config.yaml
arch: "transformer_decoder"
train_examples: 123503
image_size: 20
norm_position: "pre"
mlp_ratio: 4
inner_norm: false
drop_path: 0.05
tie_embeddings: true
init: "xavier_uniform"
lr_schedule: "cosine"
warmup_steps: 1210
Rows from block 4, named by matrix and row number. Rows with one number belong to one neuron. Each number is 500 + 40 x the weight over its row's rms, rounded and kept within 0 to 999. All counts start at 0. Numbers have three digits each. After the name is the row's rms in percent of the matrix's.
# fc1: MLP up (model.blocks.4.mlp.fc1.weight, 1024x256), inputs 87-115
# fc2: MLP down (model.blocks.4.mlp.fc2.weight, 256x1024, transposed), outputs 87-115
fc1.216 099:577437516517461589528555464505557481495476515559498497462539490488476529598520551546476
fc2.216 102:571477466568488439505448509523465479507583490553485507550495495541447505447474469522430
fc1.217 101:504460484555479554468535466515501443538554514554511436483506528457602486480550535524563
fc2.217 098:499492465433505501459503498443566455525443435517471541503463526504516466453501550532504
fc1.218 105:460546534544542533445548432533513507498456453529474512440520437550544463549527477509540
fc2.218 105:559428548479501502452541494439450451457502461523516520484539503504480499464484512516506
fc1.219 091:462518501483538458517465542546474473489598520509410477509490443495503490476517564442445
fc2.219 098:517474461574452506487490513538479449457471441508478514466531539557455519516524470522524
fc1.220 087:533485514467543549397585507521507468487487490460565551432461475499572500527507505545501
fc2.220 085:536568531569538553535460489467465547539531482462487477545511541427520492478489537467452
fc1.221 114:517482531531470532487487459502486491519556490500549512531448486551540461496492476542563
fc2.221 109:441466510474519526486462464552490470443529502451534508474511429499526505445443509451524
fc1.222 095:470441476512443529494547451434543508482453545531486524556503504511507447510527435493533
fc2.222 086:510484451598523461525478446518445658507570480530473523455461498435455450566536482475499
fc1.223 096:551426498493471550521499462430466486518491496523477519493456433520500487528508501547456
fc2.223 103:508521484529536524498517523555427525466467518531559442465475517486419475559506459525470
fc1.224 091:440509511505501492564437529441498501449485540443462462567520526557512563548537569492453
fc2.224 099:541434510513469552487470453489546534538515452499457542488549414464470472497506500554484
fc1.225 107:516497470506462542521470496482463504507458492531501507498434476488566561505539500540516
fc2.225 105:557549499508559468519484513482550481502540574507381462542471539548482449510453476439518
fc1.226 090:551498454514426527467489486442464507451509541468528506548481525446446478476545551552527
fc2.226 086:536489461526503512551518532562500547464435510452523513454530444484507489515513556576541
fc1.227 092:465480481534449518526505509491479544483450501513491469547517509597544516484544553523499
fc2.227 094:510525518434481506526556527445441509523497599543446547412570529492468505436402511444420
fc1.228 106:571476519462474465459534453583443491471507473508463543465468463462489449503504550471420
fc2.228 105:568492579485480480494549551511499519512554450509464438535474390476473519552467485491442
fc1.229 097:587532483539438556560476534440462520484527499522512532488497491423436440515462504513404
fc2.229 086:465483482530534516533468514534537547509466488501545450522484501483483529494492564535467
fc1.230 107:544444565501477526452542535504541484510437520543470541418511451495537556612402477460462
fc2.230 110:535501478535445557497542514555450471557519438485502481452488516486477452485485462521547
fc1.231 101:589432532537521469511452502485493511507483514502482508503499408454563470479516490556508
fc2.231 100:438527495443447513414469521560510505495504583589535492544453543513486532545520445555536
fc1.232 106:553482558485509494529483534481545453521442459520425444464469441543518514490511513452435
fc2.232 100:559551516550509432484469535536529495531393517484535514467516516521447518501496512491566
fc1.233 094:527421494500547500447437492460495490511478534486455552509540553566481460563604549515492
fc2.233 101:473384466472518485524578524507451467454457447578541442594573484462486538500497507465458
fc1.234 105:502451558484449436513438489496496497526508501485468476451527529557549533484491555492504
fc2.234 098:425485501489464498504501516462494462462500478484567481471506445520486526487478506447468
fc1.235 111:527431463525516516494513554478499528489510426533540515449496466528499506466480515456555
fc2.235 114:548483550411525559504443470442495486492496494470464531444490472512520435432446542511552
fc1.236 086:459543513536567531448476435468440508450520463511462509480469495488471414541525502444489
fc2.236 083:493499473541575453486428545497429527505526504510502463486501455511548566429530503498521
fc1.237 084:544469563430450479489585521503451521543527532522477538506524513514525512496462506464455
fc2.237 083:508540520500545489489548476485483522500504532512515490481533442543462523566479488469462
fc1.238 105:517525539446499500556473448472489490481491509514479511454501506567472453500495541457470
fc2.238 101:541448540420542512480452512357486452410523571466520508527586493471522495506497474419513
fc1.239 097:469457466438531502435492559502531466502492528468497536471458475515473516534524434486529
fc2.239 084:475527543526520495462527467481480492491502486527500531535506569424537534487508520558445
fc1.240 108:443482490443553529484427557459481462435578629467446524483497463547519461519411563514441
fc2.240 093:537415516487562449503512460522551499581450485544566531497497526440494541536576503544544
fc1.241 087:507414465483525478470487547487452492569446532517506531521537421427461520505491561502484
fc2.241 086:538512525467527493425498464538511462453529565495454457519463566468564502519503451573517
fc1.242 108:518464481442528498509466504587503487480537537498478488512484514409415533506467501540470
fc2.242 103:498464451529552566591456474425539469521477543469554532568468494506503551486460515488455
fc1.243 102:538494546429434483443453513525438479525478605555495486493481428489457479529509490473435
fc2.243 098:447414580456434486462502488427558466475562507462491447538481456517465447538554493447478
fc1.244 098:496554500481488549490496474545440522502488566519486499420505497542456472506456503581446
fc2.244 099:504414435461528556476532491485536444509463496548539557481477467569435477543552500542480
fc1.245 084:491480507445509518535556515484562523488481546503478472483461500460505418549507523475522
fc2.245 097:499505483581477485506507542507488464515522493522510455523479513558462553508490517522474
fc1.246 097:632429470484447473430455486523446477508425532492469498520444431460452433520479531546487
fc2.246 092:488509536564485467489509467518440519508527509497545471434478481422447435506490421497459
fc1.247 107:518569473491464445502549468505495481511550460505472459522532541468550440480559495432533
fc2.247 115:518465493480479504523562507521513471583453529466535454518451536460435521522520580498534
fc1.248 100:566463471454494541471495402452464503547478494507503483497479509489526455486519561465534
fc2.248 103:494512555522500550523529465488460456465490564520575493538505467505528530497468478496520
fc1.249 076:498518514449536458509468495516419472463558497442561423448455570558490409477533480494537
fc2.249 077:489527549451521541535467507515510639530530533507449511532450544448498564537488524504508
fc1.250 109:561480492519480519478490489515570508549470472469540546534514373475463467538522486513481
fc2.250 097:540554604556535454495457436503517561476463506482507511459445556501531446535497467463517
fc1.251 100:452479552505569472544512516525583526570537467495483554475472446438478490543475470465541
fc2.251 112:536542490562490440497431502469485449418449566489476499489486559485518494515454532483515
fc1.252 084:528543550483451581517506501503488523500466482590457445520489502500529478573486513439492
fc2.252 087:542441548530505461488459457551528424439459473546527494482545424454477421513464511533550
fc1.253 085:490454475453517505464477480449519510528478474549477445448477413551495475524510549487554
fc2.253 083:465507465553537518451528484526485554480457561487513471496509509509465466576517519537561
fc1.254 118:508485512512460494446547477538485501494509448430531512483488421530441448518615494459473
fc2.254 112:537518512496563520466560476483454531458493578553409524446525507477583520496526478528526
fc1.255 108:536517448506472493501534555555522467548490427547479574503529468514539479529452505481473
fc2.255 111:535538555505477500544541536471465503511478493499460521538471439564546541494462479505465
fc1.256 098:519433528502474438500501519599531483503597521456549546551504483449480554514515544521528
fc2.256 102:445465535485476537454572517542443455504484452453617577494465428505531476477449473510499
fc1.257 097:550579490457429541521487521466512469571526455584471418506469508464444472492567567514569
fc2.257 097:563423519425504466521488446493491439472460531482523433511530445502490465510444476581517
fc1.258 077:476514485482564467483546570570590502524471479506570509507485439475419473474524484525526
fc2.258 079:459512471452575564467425437462528555519477472481500569513509532458583515471417498410486
fc1.259 102:528444556487524516526559493445522471502564480523489498446472529498533586477511535456506
fc2.259 101:472538501507437477535428483496506486505458401513492500504430467476508466514510443537510
fc1.260 107:510472517507507496484504468439556504443515387528533512533432465542532503506584479519446
fc2.260 108:498464604475462489475488470513427424546492486516496531445484524495566519452462528417497
fc1.261 102:602452549543446463453455503495435467499498451487521478499419539501469518587598484506478
fc2.261 115:490487537476531425539497414487580479538551502454524524461524513463430417471477478493512
fc1.262 104:520478522493544526523503468469536405526538451605505543519484506464521503561519547547535
fc2.262 105:499479519558437492440514508572535511546475550438517494558472509472445502502523467524459
fc1.263 089:627570498482466543460532487471457558540449410497463470445480468533526530499442464543471
fc2.263 087:408466478512458480501533497491561538501550476555574481555503453554464478482553576611552
fc1.264 081:492492531413478527567551492466479524550502579472562531484464515487478539498547531464544
fc2.264 079:464490493490476511490426484521569497485535541406530505581558471429525512462451459434473
fc1.265 107:551500539457511543488525514501563457542484472514485492464483480434560498567491490497553
fc2.265 103:474606562473537480464488451573525461492466547532498471432510483452441434485543483454536
fc1.266 104:492429508483526479497455526507458440549455523449483505447524510587522525515523408498456
fc2.266 101:466467549433464507491519542457517471470482548486459485493491482497538491424562521553506
fc1.267 116:484419542536532575529439485531534503484590555514425546485554441559532495469463526433493
fc2.267 115:433477551499509536507534482520444514501492489500553459488493527448455473530512547565442
fc1.268 112:453568559482483503515513475521479470423572498533596482480451489577500483520498463515487
fc2.268 112:573529516557495479528436474427435480414517558489509438447520460494490424551509500469466
fc1.269 106:517480518590560517555524516496514537486513495488517519442476416537536504559471507545487
fc2.269 110:518471473509530521517526499514563558498502540446490531554560572512489455457527490492491
fc1.270 107:481516477520532592445470521514482479469484486542498551412526512496474487560455461534443
fc2.270 106:539459531421484538548496487459546525547479505458507547538474464574501558521501500440499
fc1.271 084:580436494524470484494510520494434490528443430518533556466486421458527513495531460518512
fc2.271 085:532451493475490579453505505567433447488519513568437491530506542477535486505441530520534
fc1.272 101:572539502585458498468550469409517536507548505532485503448511531469485517515467531462476
fc2.272 100:560435482513522509502495482531432459500529529488500504543483546461458467532440500454472
fc1.273 083:501520475479463507420585506520490475590453486556515520435500556477557480456483522518535
fc2.273 079:539535568444482481537526543547587500544543505458477549495525483529522552539482459462484
fc1.274 082:531413468500542467456535547535467479538483475454589500514568482547414475488561521472474
fc2.274 076:496516529511460467459503467438549608506516447466513518546498471496527486511444541537468
fc1.275 096:549470501576489510451486508434478509521495478542556553533489502403485562492489508483548
fc2.275 103:568472519475513543411596544461532553524515406491464503522423479546469496494529476517498
fc1.276 100:424531542401484499478542501554387466480518531467515529485516483497480497538558462567478
fc2.276 109:487553440576505557536494557428548527464531446486576588541478565500507538466484497506530
fc1.277 104:534451514494487550452399439510523497506396500490500419519519506500490447554614458510540
fc2.277 093:470534510556458421499504496542440455502485483571591481425506480415493512477482528550552
fc1.278 103:514466500478527494478550525488545554542528518515530475428482507489520551532484577501575
fc2.278 106:493498501540530516483495536463537449538509473493444542546560483519445469517543462482395
fc1.279 095:495545532518516485452522520481513495509541560474534486519516491533593521528459487490549
fc2.279 099:416458523512550560500465485493477448370528433519561497501431535504556455489521464486423
fc1.280 103:544414522457547535426538504507540518513524530499458491388526494478567535522502471516525
fc2.280 101:566507535559438517511480556448532487478566557476491575493478504436518449522498496545501
fc1.281 098:490505515489506539461499451547494450521537485538460477476491512541453450528577451481404
fc2.281 093:540474541489479493482483502470505412494594505439432451499608445507550473442502484536438
fc1.282 091:523479546520465492530506507516437492470540483469526529572521472443518466503498561534535
fc2.282 097:506436481382505524530514483464555528409502455513494501421484503560439469415484534530538
fc1.283 101:533484507537547537512529479489465515482565478510484501445430518523524478539487533457524
fc2.283 093:539497427543491509509465484513498524482481494469510532541474433529469539493522546557464
fc1.284 101:497453506509539525471513524430521477504526481508472463523475449566511456501463509501556
fc2.284 100:523456480457511462486557513572501479543500468520478532505527514443451541457485488561492
fc1.285 098:590454539455448550456539449459542515539480409509508541468523509492537501481502502470525
fc2.285 096:480523441562503521541478468513473503515554549542513494542527556496448517459438517482501
fc1.286 091:470497465445501482484519419505537427543451555522509439561442495461534438495474483559457
fc2.286 091:496397556487486489532548524516508430495440507491496442490525508563520540592504598446494
fc1.287 095:500501519527499498523438490526515433566456456514551455549482565539542577591450479482484
fc2.287 110:486408495402527517563463565526545445514446472472540524493531505506482578510509506467450
fc1.288 100:489465502514532401484464496510504504495548480486472495475493448496492529494551543493539
fc2.288 096:481482513396499472560553466494497450539526546509444486524562514511512482491479478478525
fc1.289 097:481466510427497500498524528503508457475578573552526507463518486564475487512394490468445
fc2.289 094:615538498481469409453470447497473407485509490477430443525539541546531457537442453483524
fc1.290 099:495459502521510540491452509490483498513524475513449434467506507511482420520602522472522
fc2.290 098:492486520454548520589448494474495447505452534481551529540497496467457507555519497490448
fc1.291 104:541551536467535481491447556505489463537507545456415562493493447511508516515462492525459
fc2.291 109:504559483538502429567542566560489434495525502497500471571514456527526541477509505484544
fc1.292 096:552447482528512512449496524467436506526555438541482484437479433499577456552517507473448
fc2.292 094:520481501538553502502552508528532505438503553496569491495495430441470491476528447565498
fc1.293 106:508446510534517455565504540493562451497541492505542501484502490550538491483554446572496
fc2.293 101:551515497496470586452495531459471496536517554436456513489528559450479477517456498428509
fc1.294 108:501495492522478583442517483441509463468488503534537503413499491475475478541584544471465
fc2.294 090:479484499433502511499547499497455553512456483576460467449465425514520578470498492519501
fc1.295 101:480494523482534527499588497410514505488449506531506480495531522540528499474421476495499
fc2.295 094:540515504453489455468511470474484459495532545543508492500506487501564530523500481557586
fc1.296 091:510509477457513521525493532581555540486506523517518525489538484457507472512516452458537
fc2.296 082:546548525503503475474442502459497499477532511472485535502494468500554473442529545493509
fc1.297 106:553454482585502535520452524498527460457513476586485524473511502547476504512559478511504
fc2.297 111:522505446531532416521541460511465481523493513471502480625478484506477498445449521517502
fc1.298 106:483535520499523522458527508494479528451478526524502495425471504518570542514508509496496
fc2.298 100:494488467492437438561444431472448458526523524510545504508497486507500478457502505565566
fc1.299 099:485493475478506522480476534453539460504517461513535538431507516515564575576520472471476
fc2.299 105:531553569570479557499555497470522543551481556539509463475502487495449438551507416471504
fc1.300 094:477507487442470577461524481560547518517476488565497488486460416546479497513504511523482
fc2.300 087:519528487512481577463545457498425459511479531449504468472475598487485556437484478470465
fc1.301 107:539512532498538506510583462453470500561478533494540538505503540483579507558498510502479
fc2.301 105:525463532528439461518499469519552435482501508467487541472463451463462520483474551511487
fc1.302 099:497428555505475521434474534570511469499540420492426480496441463559580488520537499506534
fc2.302 086:474550475520572487506552457452526485519552471506508558437472544578586456462529562520482
fc1.303 109:539513527465537485501465472589485480546474465497474505453483477493556532566504559474542
fc2.303 108:463487541500489479482517441462511452548517532478488501484569482472541512454497494481565
fc1.304 101:515445520554468478488462523464537464537455425451450478519519465497506449492646565562462
fc2.304 103:497555490531466498450450483588489442572478452510493470470473486520549513536407531487478
fc1.305 099:465500552555446474543399508463551509501521533453458618478465500513464463513560512517533
fc2.305 096:471541502537493504510390476446525514417523618451515473453509520566544462511530538456475
fc1.306 095:460485546513546427409481481367491485527526520468547478568482465508545468503546537450551
fc2.306 100:501450500530449493461577509584527506469509473537521448387496465541499563562549479595500
fc1.307 102:619551519497482547451474483465446458528527513498532536539411453495522497480533483494575
fc2.307 095:551548525485449484553496467498369460537424550546531440561486568486480483547525484518496
fc1.308 107:552485470500468452435450503489471486553508507479497489532536551490509501486427480407514
fc2.308 101:552456527463524455534458475485493412445480510541452482513515420557515478504466500507432
fc1.309 109:508442492489492463492546496493547515500541472487500528446446515480533505524479493470529
fc2.309 123:457512493552477512526491481420468453464530538488489468570436491545495451519473541508523
fc1.310 097:530428560484498517482506491533529498485455477485536517396495440506509511495454515534465
fc2.310 093:483532446475461561426546486509550524543443436525538481516553591500522465498546477545511
fc1.311 099:425503490456413460498450454470523522506465524482542499469464522437478433467490545447532
fc2.311 097:522532515510491584511521415514531594415447523503446494454492492520489479487491502453544
fc1.312 098:576471533503542565531517526434540502505476479480449537471469421498529477550556531443499
fc2.312 095:462547531522494473530475492597472510513569485515545547471524561511556525403478455490532
fc1.313 101:531471545426471512452511407448467533475518509543508493504538462565530490506544455496528
fc2.313 094:476491473492471516557489440468538496561560534532545474465534500506527467525476507515486
fc1.314 098:513582532478485565471508528452407472501531470515503486536488485535558526504458535468409
fc2.314 102:509485469480470467550498503508496430547500462515526546492486557440447544499458514501562
fc1.315 095:521531533484486463474527510546535452472452482479458534501473493489465496517520519483445
fc2.315 084:467536533480484460467546435422477437475474522567435474422521430567551492512453551482459
fc1.316 098:532457451500551454495494509469541496475509480459410558407530515553474545556443448475507
fc2.316 109:519520500561518581571512535487480534526502507508473560568507513413446489475512488518508
fc1.317 107:514486514436533552489494584499514473530510561529445519509481475514558462535508499559479
fc2.317 103:501547470500511473474531508528565497601454449466539543420487560497466485503467450459507
fc1.318 086:468537522485510489500521537520564471520478580459527553540524474479550551478481542415589
fc2.318 086:419454521482463548493442455482536478466538534450489479507554515518541535482467467433452
fc1.319 085:499495474537484456477554521484560512493517466582546501461493450514416488479576562539539
fc2.319 088:513526508527549528508465523471437480541475497530448561461557448537527530460532409520495
fc1.320 106:590500561483470497566543496511477469570541488506524537423512518480535501469540499476443
fc2.320 109:450503559492414485520440562463543462516437504499421477492475544548465509493572535495577
fc1.321 105:511573480539511513536553488539497472509476533551481485523501537506505521520506458511556
fc2.321 101:530465506492507544523492558377487493552450451494494477538487491559446503482432506515491
fc1.322 101:533429459432491523540439451513467503524518521532459530469514456442478479521466474516529
fc2.322 106:510414558558541559545534530486484523522447467461595521548458542542521562563490510512515
fc1.323 087:489517488460427536493505457477438471531459508502539461499413546510464438521529573542536
fc2.323 097:514524555573463517536502465562466536427463490482532505445487499481455475553493511568467
fc1.324 088:540445481490513524574545511502513532496481424536512532486536504506479505648455533518543
fc2.324 094:472519440567501505506510466568480506448503516507507516470484499481443547457479505488535
fc1.325 100:485483548500501536476554542593505499539492511525539521488470444496518516551427539517469
fc2.325 095:498486547484470567543538462481582547499488411455503477484583510561482491525439499494471
fc1.326 103:611452525536426466509530524488470507508524533556542565434515540582551531525553465493442
fc2.326 109:429558544538529481448545524464472480500465458523504525536435515537577520493506491472536
fc1.327 099:509510492483438556498555544467493497488491582517404488496440499478470488526479441472449
fc2.327 093:519472550494522439431515403512525545487526490453528568458522586468573441557555469499502
fc1.328 091:561498470448522577532506510512514537505488447501490462448490509501421451499499451473565
fc2.328 095:563557439565524523472406514483386504493542503490515481624460505492533484451505524481429
fc1.329 095:603514456477467549467447516458529439496510593522487400475518459520500499486486515463622
fc2.329 091:484564545553478468496482441492513537513470396489499435475466492476485494527533531519468
fc1.330 089:505481495536479484508537457509576479540465424524480537510492495452469520526572537515499
fc2.330 085:468483463465468574510484547555553473509494448406455498527559479475476459525505523476533
fc1.331 091:538481556510546520497463540450542507495539416449435462524513510495459533522489499508442
fc2.331 087:465568449435481465452506491560568554481461531512530509447510496455520468479533419535507
fc1.332 102:442572500395490535539471416415533505524515559502449467435474523548436480495435534431580
fc2.332 101:601531508527496551458576500476447559472489468528488545537530520507569558528529464460508
fc1.333 097:466474495487501418484521524422473530515443472492489448476426411506551491529460537493518
fc2.333 095:521501519477446541460536515514477477551413508467449517477538474459432533510468588503519
fc1.334 098:511431612518477458453584511439535476550553596493502521558488545538638475582481500495500
fc2.334 099:516466463512479488465497504502560482501496452519528436465470453465443552527481450531506
fc1.335 102:534522453573457546468529554549593480519462551508516521472476456380513480528429519452498
fc2.335 100:454508527461501435548517516525517388513448531564449504521522506439523521516455472457501
fc1.336 103:482540462502431449582502502418469491538462521504548492499471475515470479480507499436538
fc2.336 113:572490507455519561519438442381541532467485471538516469444451423577505504537478481456485
fc1.337 117:519443491454528482501531489484516494511537513494490512447502526559526549492489509459482
fc2.337 124:463499479506474554557438526419496506479558481523526551499490472502512475517529503450489
fc1.338 102:498482531499552533470518485502550514470473471497555563450426489552469500495542429494594
fc2.338 092:471512477530523501501526470553507568555458470511512495511434541473468573467444625490480
fc1.339 088:590565538562443514550520501475512519538556566470483581578508524531507483507536498470523
fc2.339 100:430481532498445507441515503496441502559535593516559552504419450476561523532447466491504
fc1.340 100:515560505471502476505538466558476436496535571514527447500488432400525558541461477485537
fc2.340 100:515425561521437587521532546535502513422451483483526488481552474484471495497510491504460
fc1.341 113:562402515515515536430502554532430490516531485548487469472507439463544571506454508485548
fc2.341 105:470455483518528470498541523436488377474491473515592517519490495489465473508495540496532
fc1.342 107:560505529572512521481534414495471493531508549513521430430481553482587539526488497491506
fc2.342 103:449510593466533445528498500530526433454521521571436528486498517548445503458488455507501
fc1.343 091:540508462550461485429474491486438488437530532437492455517523475535515440533566507555525
fc2.343 085:466489444408486539479483506531509669531525438546467497449566482531505494562460548537472
fc1.344 093:516478498539439616476505495518495521520448507524492513490496467538500484534487491475459
fc2.344 088:510483529454488444527501479476500514525450512495489469499504529509516527504494541550529
fc1.345 112:553467481410453513422489473566532477451444484472492490424508471501496508609495467431490
fc2.345 114:541482484486502543511511495504399437544568536518533413583498535501519463405516507510495
fc1.346 091:515570510449503483504521467556519431582437493525421443448474466496522486480493547463557
fc2.346 102:526432461438530513487582526546558500507499523525490511507494542465522551500499536487472
fc1.347 101:555356576502486489467551481424514490524533496555447404498520535526509483577476539463543
fc2.347 096:432516513538501507495419524555486443421517546516476559518474433445521522447518493563485
fc1.348 097:505463472502452498522483534512496482476489506576515516504470563473522537619581473507542
fc2.348 114:513497489526495571496554503470530535509463513548426522474488428432456562535488430506520
fc1.349 103:521393582461475509477499558444483498527537524489514477500535417494523561514469602479461
fc2.349 104:538456448532502521545466518456446450520468500539550484491533534538476474552431457495589
fc1.350 100:565418515480520458541526457483550520506441553501547528448477512565528507569447511485508
fc2.350 101:478559480486523514504448525513475503570495475516553490518506524523412479403535531581526
fc1.351 103:445434487522436566481515484525515470532449568587531495463419461486450490591515411516477
fc2.351 102:582560467467510428550458449395415547467450475460441461439531594544521448395515475479524
fc1.352 106:490531517462507482512486496493550461510494453538535435457435500526506522540506556535554
fc2.352 108:545465503459437483519472497571523431442589531458499483489501399521497436461421459448479
fc1.353 100:473440495508456441528502504458562507518457476451484486476493408509510472513521538491522
fc2.353 098:540553467552492537460443475595486581569459452542506509483481517445501502449529477496490
fc1.354 101:534583470527480482507487469497448487549510532538546489543520498555582497488487461544454
fc2.354 095:453529420526466589489490527473485445494508508499531537561523528470578495482461480499476
fc1.355 089:492501493483508554560433501456477473545533537583523507542467567527431482494500505415552
fc2.355 092:539486530495529492509556471479426477462536522505492495427443558474551565448574532508541
fc1.356 104:436500458505449512503499480456536504470524489481518515545481508486575481569501519477503
fc2.356 103:483533482541468569567578488475529448533480478530516512521530522502474487492508463512487
fc1.357 098:538481546537472532526466537418510480517522536482562508508539517519584560482446466513509
fc2.357 087:537478482507502458455468534534515580499485523418504501440527475458542474555572506499467
fc1.358 111:549502515478507512511489447484517464463565479521501558470503465508515482479503507433509
fc2.358 123:471528489508439461446572550502553455484521503452544519475468498508476553535463549507504
fc1.359 105:581545450494431488479542469412608537481458481452498541483449465506509478557517500491492
fc2.359 107:458431574460433525495466473536476484487487469520584495482474442489536545434518555543486
fc1.360 105:475442482559512524443439501468507501506450506591462486519497460507557453479519500474563
fc2.360 106:492529521479514432594478542556521409529529579524495503566533567433475531463543514444532
fc1.361 089:452510454493507506512513498485453492486515507487501504400378517505507520511475456491536
fc2.361 087:523478497473455466473538554488514429515464528510510521558436529573486572460488522555464
fc1.362 100:453552534480562478437532462501502466581524517519418487477460442511468568475479473501543
fc2.362 103:454447513557453507504540539593504405475459425537551510497494412546463533514500523474517
fc1.363 105:505523494469470506449535444514524502519452456518480479481451468410529473491499572440547
fc2.363 101:552499465505514588555505431477555482463512607471563401521493470556521501476451555494452
fc1.364 100:561427537429498499431565474510494523518517451499479513465469471469520521521501538494465
fc2.364 098:446535508498514506560515552416487486503512400537493500411507454548528540523459498513464
fc1.365 084:429429548512439520450526476489494502454477567504500463524491499472498428515468538450478
fc2.365 094:559557456572539504483550470468456522475503476496508483487455590432551482534541466443493
fc1.366 099:552436524495532499485541466567656514584510486536473526437522488517530527523517510437535
fc2.366 103:478525469465488445559442487500477473557502493550494438569509518533492468503487480521537
fc1.367 110:535486523468474523513495509417479490496448491485415475473470487472557490510576514522473
fc2.367 117:521556489445486511537532432398532491549523529558478594503420571473564467448568542476478
fc1.368 080:558516555494516558492473552469517495445503561473554545502497505493517600549530439540518
fc2.368 078:469498478600496467440549478492498643493497509480451528453465438534546512591472508525526
fc1.369 103:507467477461527467489467521427517481453454494461546527475437540523508515533488561504516
fc2.369 104:504514422521509521557493457466505401555544526552418488481486466503506525518557527431471
fc1.370 103:525563486490516515507465409486506562523537498540497516440487532485506477557561508483482
fc2.370 103:524465477518521463451519504521479547506517454482499453520536481484609522498607517460469
fc1.371 117:542560501577449484476509474452458478498555505517592515460497455494453513503534492567483
fc2.371 111:530472468489555550501491504531491538478575523509524546514537512442530534446482485502458
fc1.372 114:590431566484491523458541494454481473496466478506494521382506409519523513511524538560470
fc2.372 113:488552579518462553538516529438445516536573520499472513505483539504461489472525482463504
fc1.373 080:490524540481499483499520432481540515513452442507482565416505589541532513505567526483530
fc2.373 076:523443435585542519445462501474462627525469535468443493585540477480533470471505485474542
fc1.374 098:445469532536508497534475506499589441499520539506472542522489547523544480494459514475491
fc2.374 106:489489577444470512470522515557526398394508512431510498497458475537476479518549485560574
fc1.375 104:580423516505465496516560494457531520493501464542499578436516444487504561560530467484436
fc2.375 104:467586545470514581582463549507512463560458499467525497518476472532470510498426506445478
fc1.376 110:513468476465449521537545452404530513497458561571504498483430502546464504561472556519437
fc2.376 110:532554512515461512542453451452542491423460566455482501564531526520557470440541497491553
fc1.377 118:537516520575431601509505536476497498510521499471483493434462503425445502511586565483536
fc2.377 115:503495510480533399558493433588475443569477448470472446632545507520512525562514506492497
fc1.378 103:468502504477476564516515430521528431481475488521533530467495500495563436507541466501482
fc2.378 101:433565405492473464543525502429509535421537557560482519455524515525521537506494474577478
fc1.379 101:412558483617493479466445478507512500504442465481536518482499484453507436552570467490559
fc2.379 100:537451480448480389489482517519436533526471527447408497445527539580576475482489459437553
fc1.380 101:492439545498439497424510451486469450516430513540492461523508498555453469566576532475574
fc2.380 113:488524528482521529538538487517582469542501476525505524493480524454522446479464444474485
fc1.381 104:447535463500480501542440544571472499519549558515492524497524511534481565496512538561453
fc2.381 100:436545507562524601555543485481437497516487500529604528512545527437478469460478457526532
fc1.382 098:494537492476519502487442486507496532545563489494488549544536448582598549482527498433505
fc2.382 098:574501469545471552495562435476538509518512494580531482498492559527491461516528464490494
fc1.383 098:492485484516488505411485492469523510451463535490516523493469425471490468486485489476503
fc2.383 097:543457454565551583522452560473466467490481519490452477425494532562430472523468421475500
fc1.384 108:527525551439546492537528495464480519529537504506477596527540459464560494494486497468461
fc2.384 106:466524419577491470472465552605484512549470481551492426528538532516521544583525489542402
fc1.385 099:514513514491488517525479564516531467536528490537487460521448429475524444538516459488488
fc2.385 125:521532550506481480583480517449443453432550534414546489529504506523498455468486517437475
fc1.386 093:515487524449494528554436435526458450485519495548486516508467503418496538536511480490486
fc2.386 104:460466510464461512524515553434484537492434504469510420558505514441477564473496541486479
fc1.387 110:560502578431500514449494495548488523491527471484469568451480509518524559517496447517448
fc2.387 105:456475447471455582545540567492550494486441497480526515468453408494456476528517540523461
fc1.388 092:496469541483477535496524465424445503500505567488500501467456443509452528551523465529500
fc2.388 089:446465509553442496457529510478486403457485510473515507526448504474508498499534508473480
fc1.389 108:496531513512474531536571465541488534518478448590515510461529484462569495515468469462522
fc2.389 112:477488537464501533466539469479484466479498486528562521499446445547537508476454469463513
fc1.390 093:529506533426540506511475497520478486534458481535528493460399536479491523486517540497504
fc2.390 091:496526511461500509544552444495449458490488464538489465485441501564487464547521498523506
fc1.391 102:530480459423469508504464522470453490562499508535455549499499421552492521502539508474419
fc2.391 105:539547463524446506538533546515484441466448485500557487464437459523555486519571522540485
fc1.392 091:551463537548512463531496469459499473544540489488527535495476547501534442530545473482457
fc2.392 099:457446516464468572528515509473525462480524551504534470555502478438438511481534474490495
fc1.393 092:453526583546494527525456516526561435518441563541526552489504430531525554537438528500510
fc2.393 094:432506524519570552548477512522451460524481480534524497507588484597467490565504432548455
fc1.394 097:547440485557482488443520426543560510531481473485444458438434456496516504514490480471416
fc2.394 091:440561532478455552456499506456537462550496551513541513556471505393530537499518437511517
fc1.395 090:503404527542500467532462502434459489497566505569512443482483479535455511540505505488515
fc2.395 102:497575517474509522577490474539523456512496601478535458484490515511463487510507503491504
fc1.396 103:575493524539480430489528510547422489529514465505451483524466416522529500502484501545417
fc2.396 108:454470465579472440488525556526494494560491471467505537463501565503582476585569493557440
fc1.397 088:546521444565458511424523553519516489590503449463475552427545530493440516496498537471489
fc2.397 085:505578535463541451455476518538535562509461543484428523531498554541513507478440496475508
fc1.398 111:457428566502422552496445532538564427533542506443476552492503419520475530502539539469548
fc2.398 125:447559526513552490549473506495517516503537594494534488504499583459436451433510469494502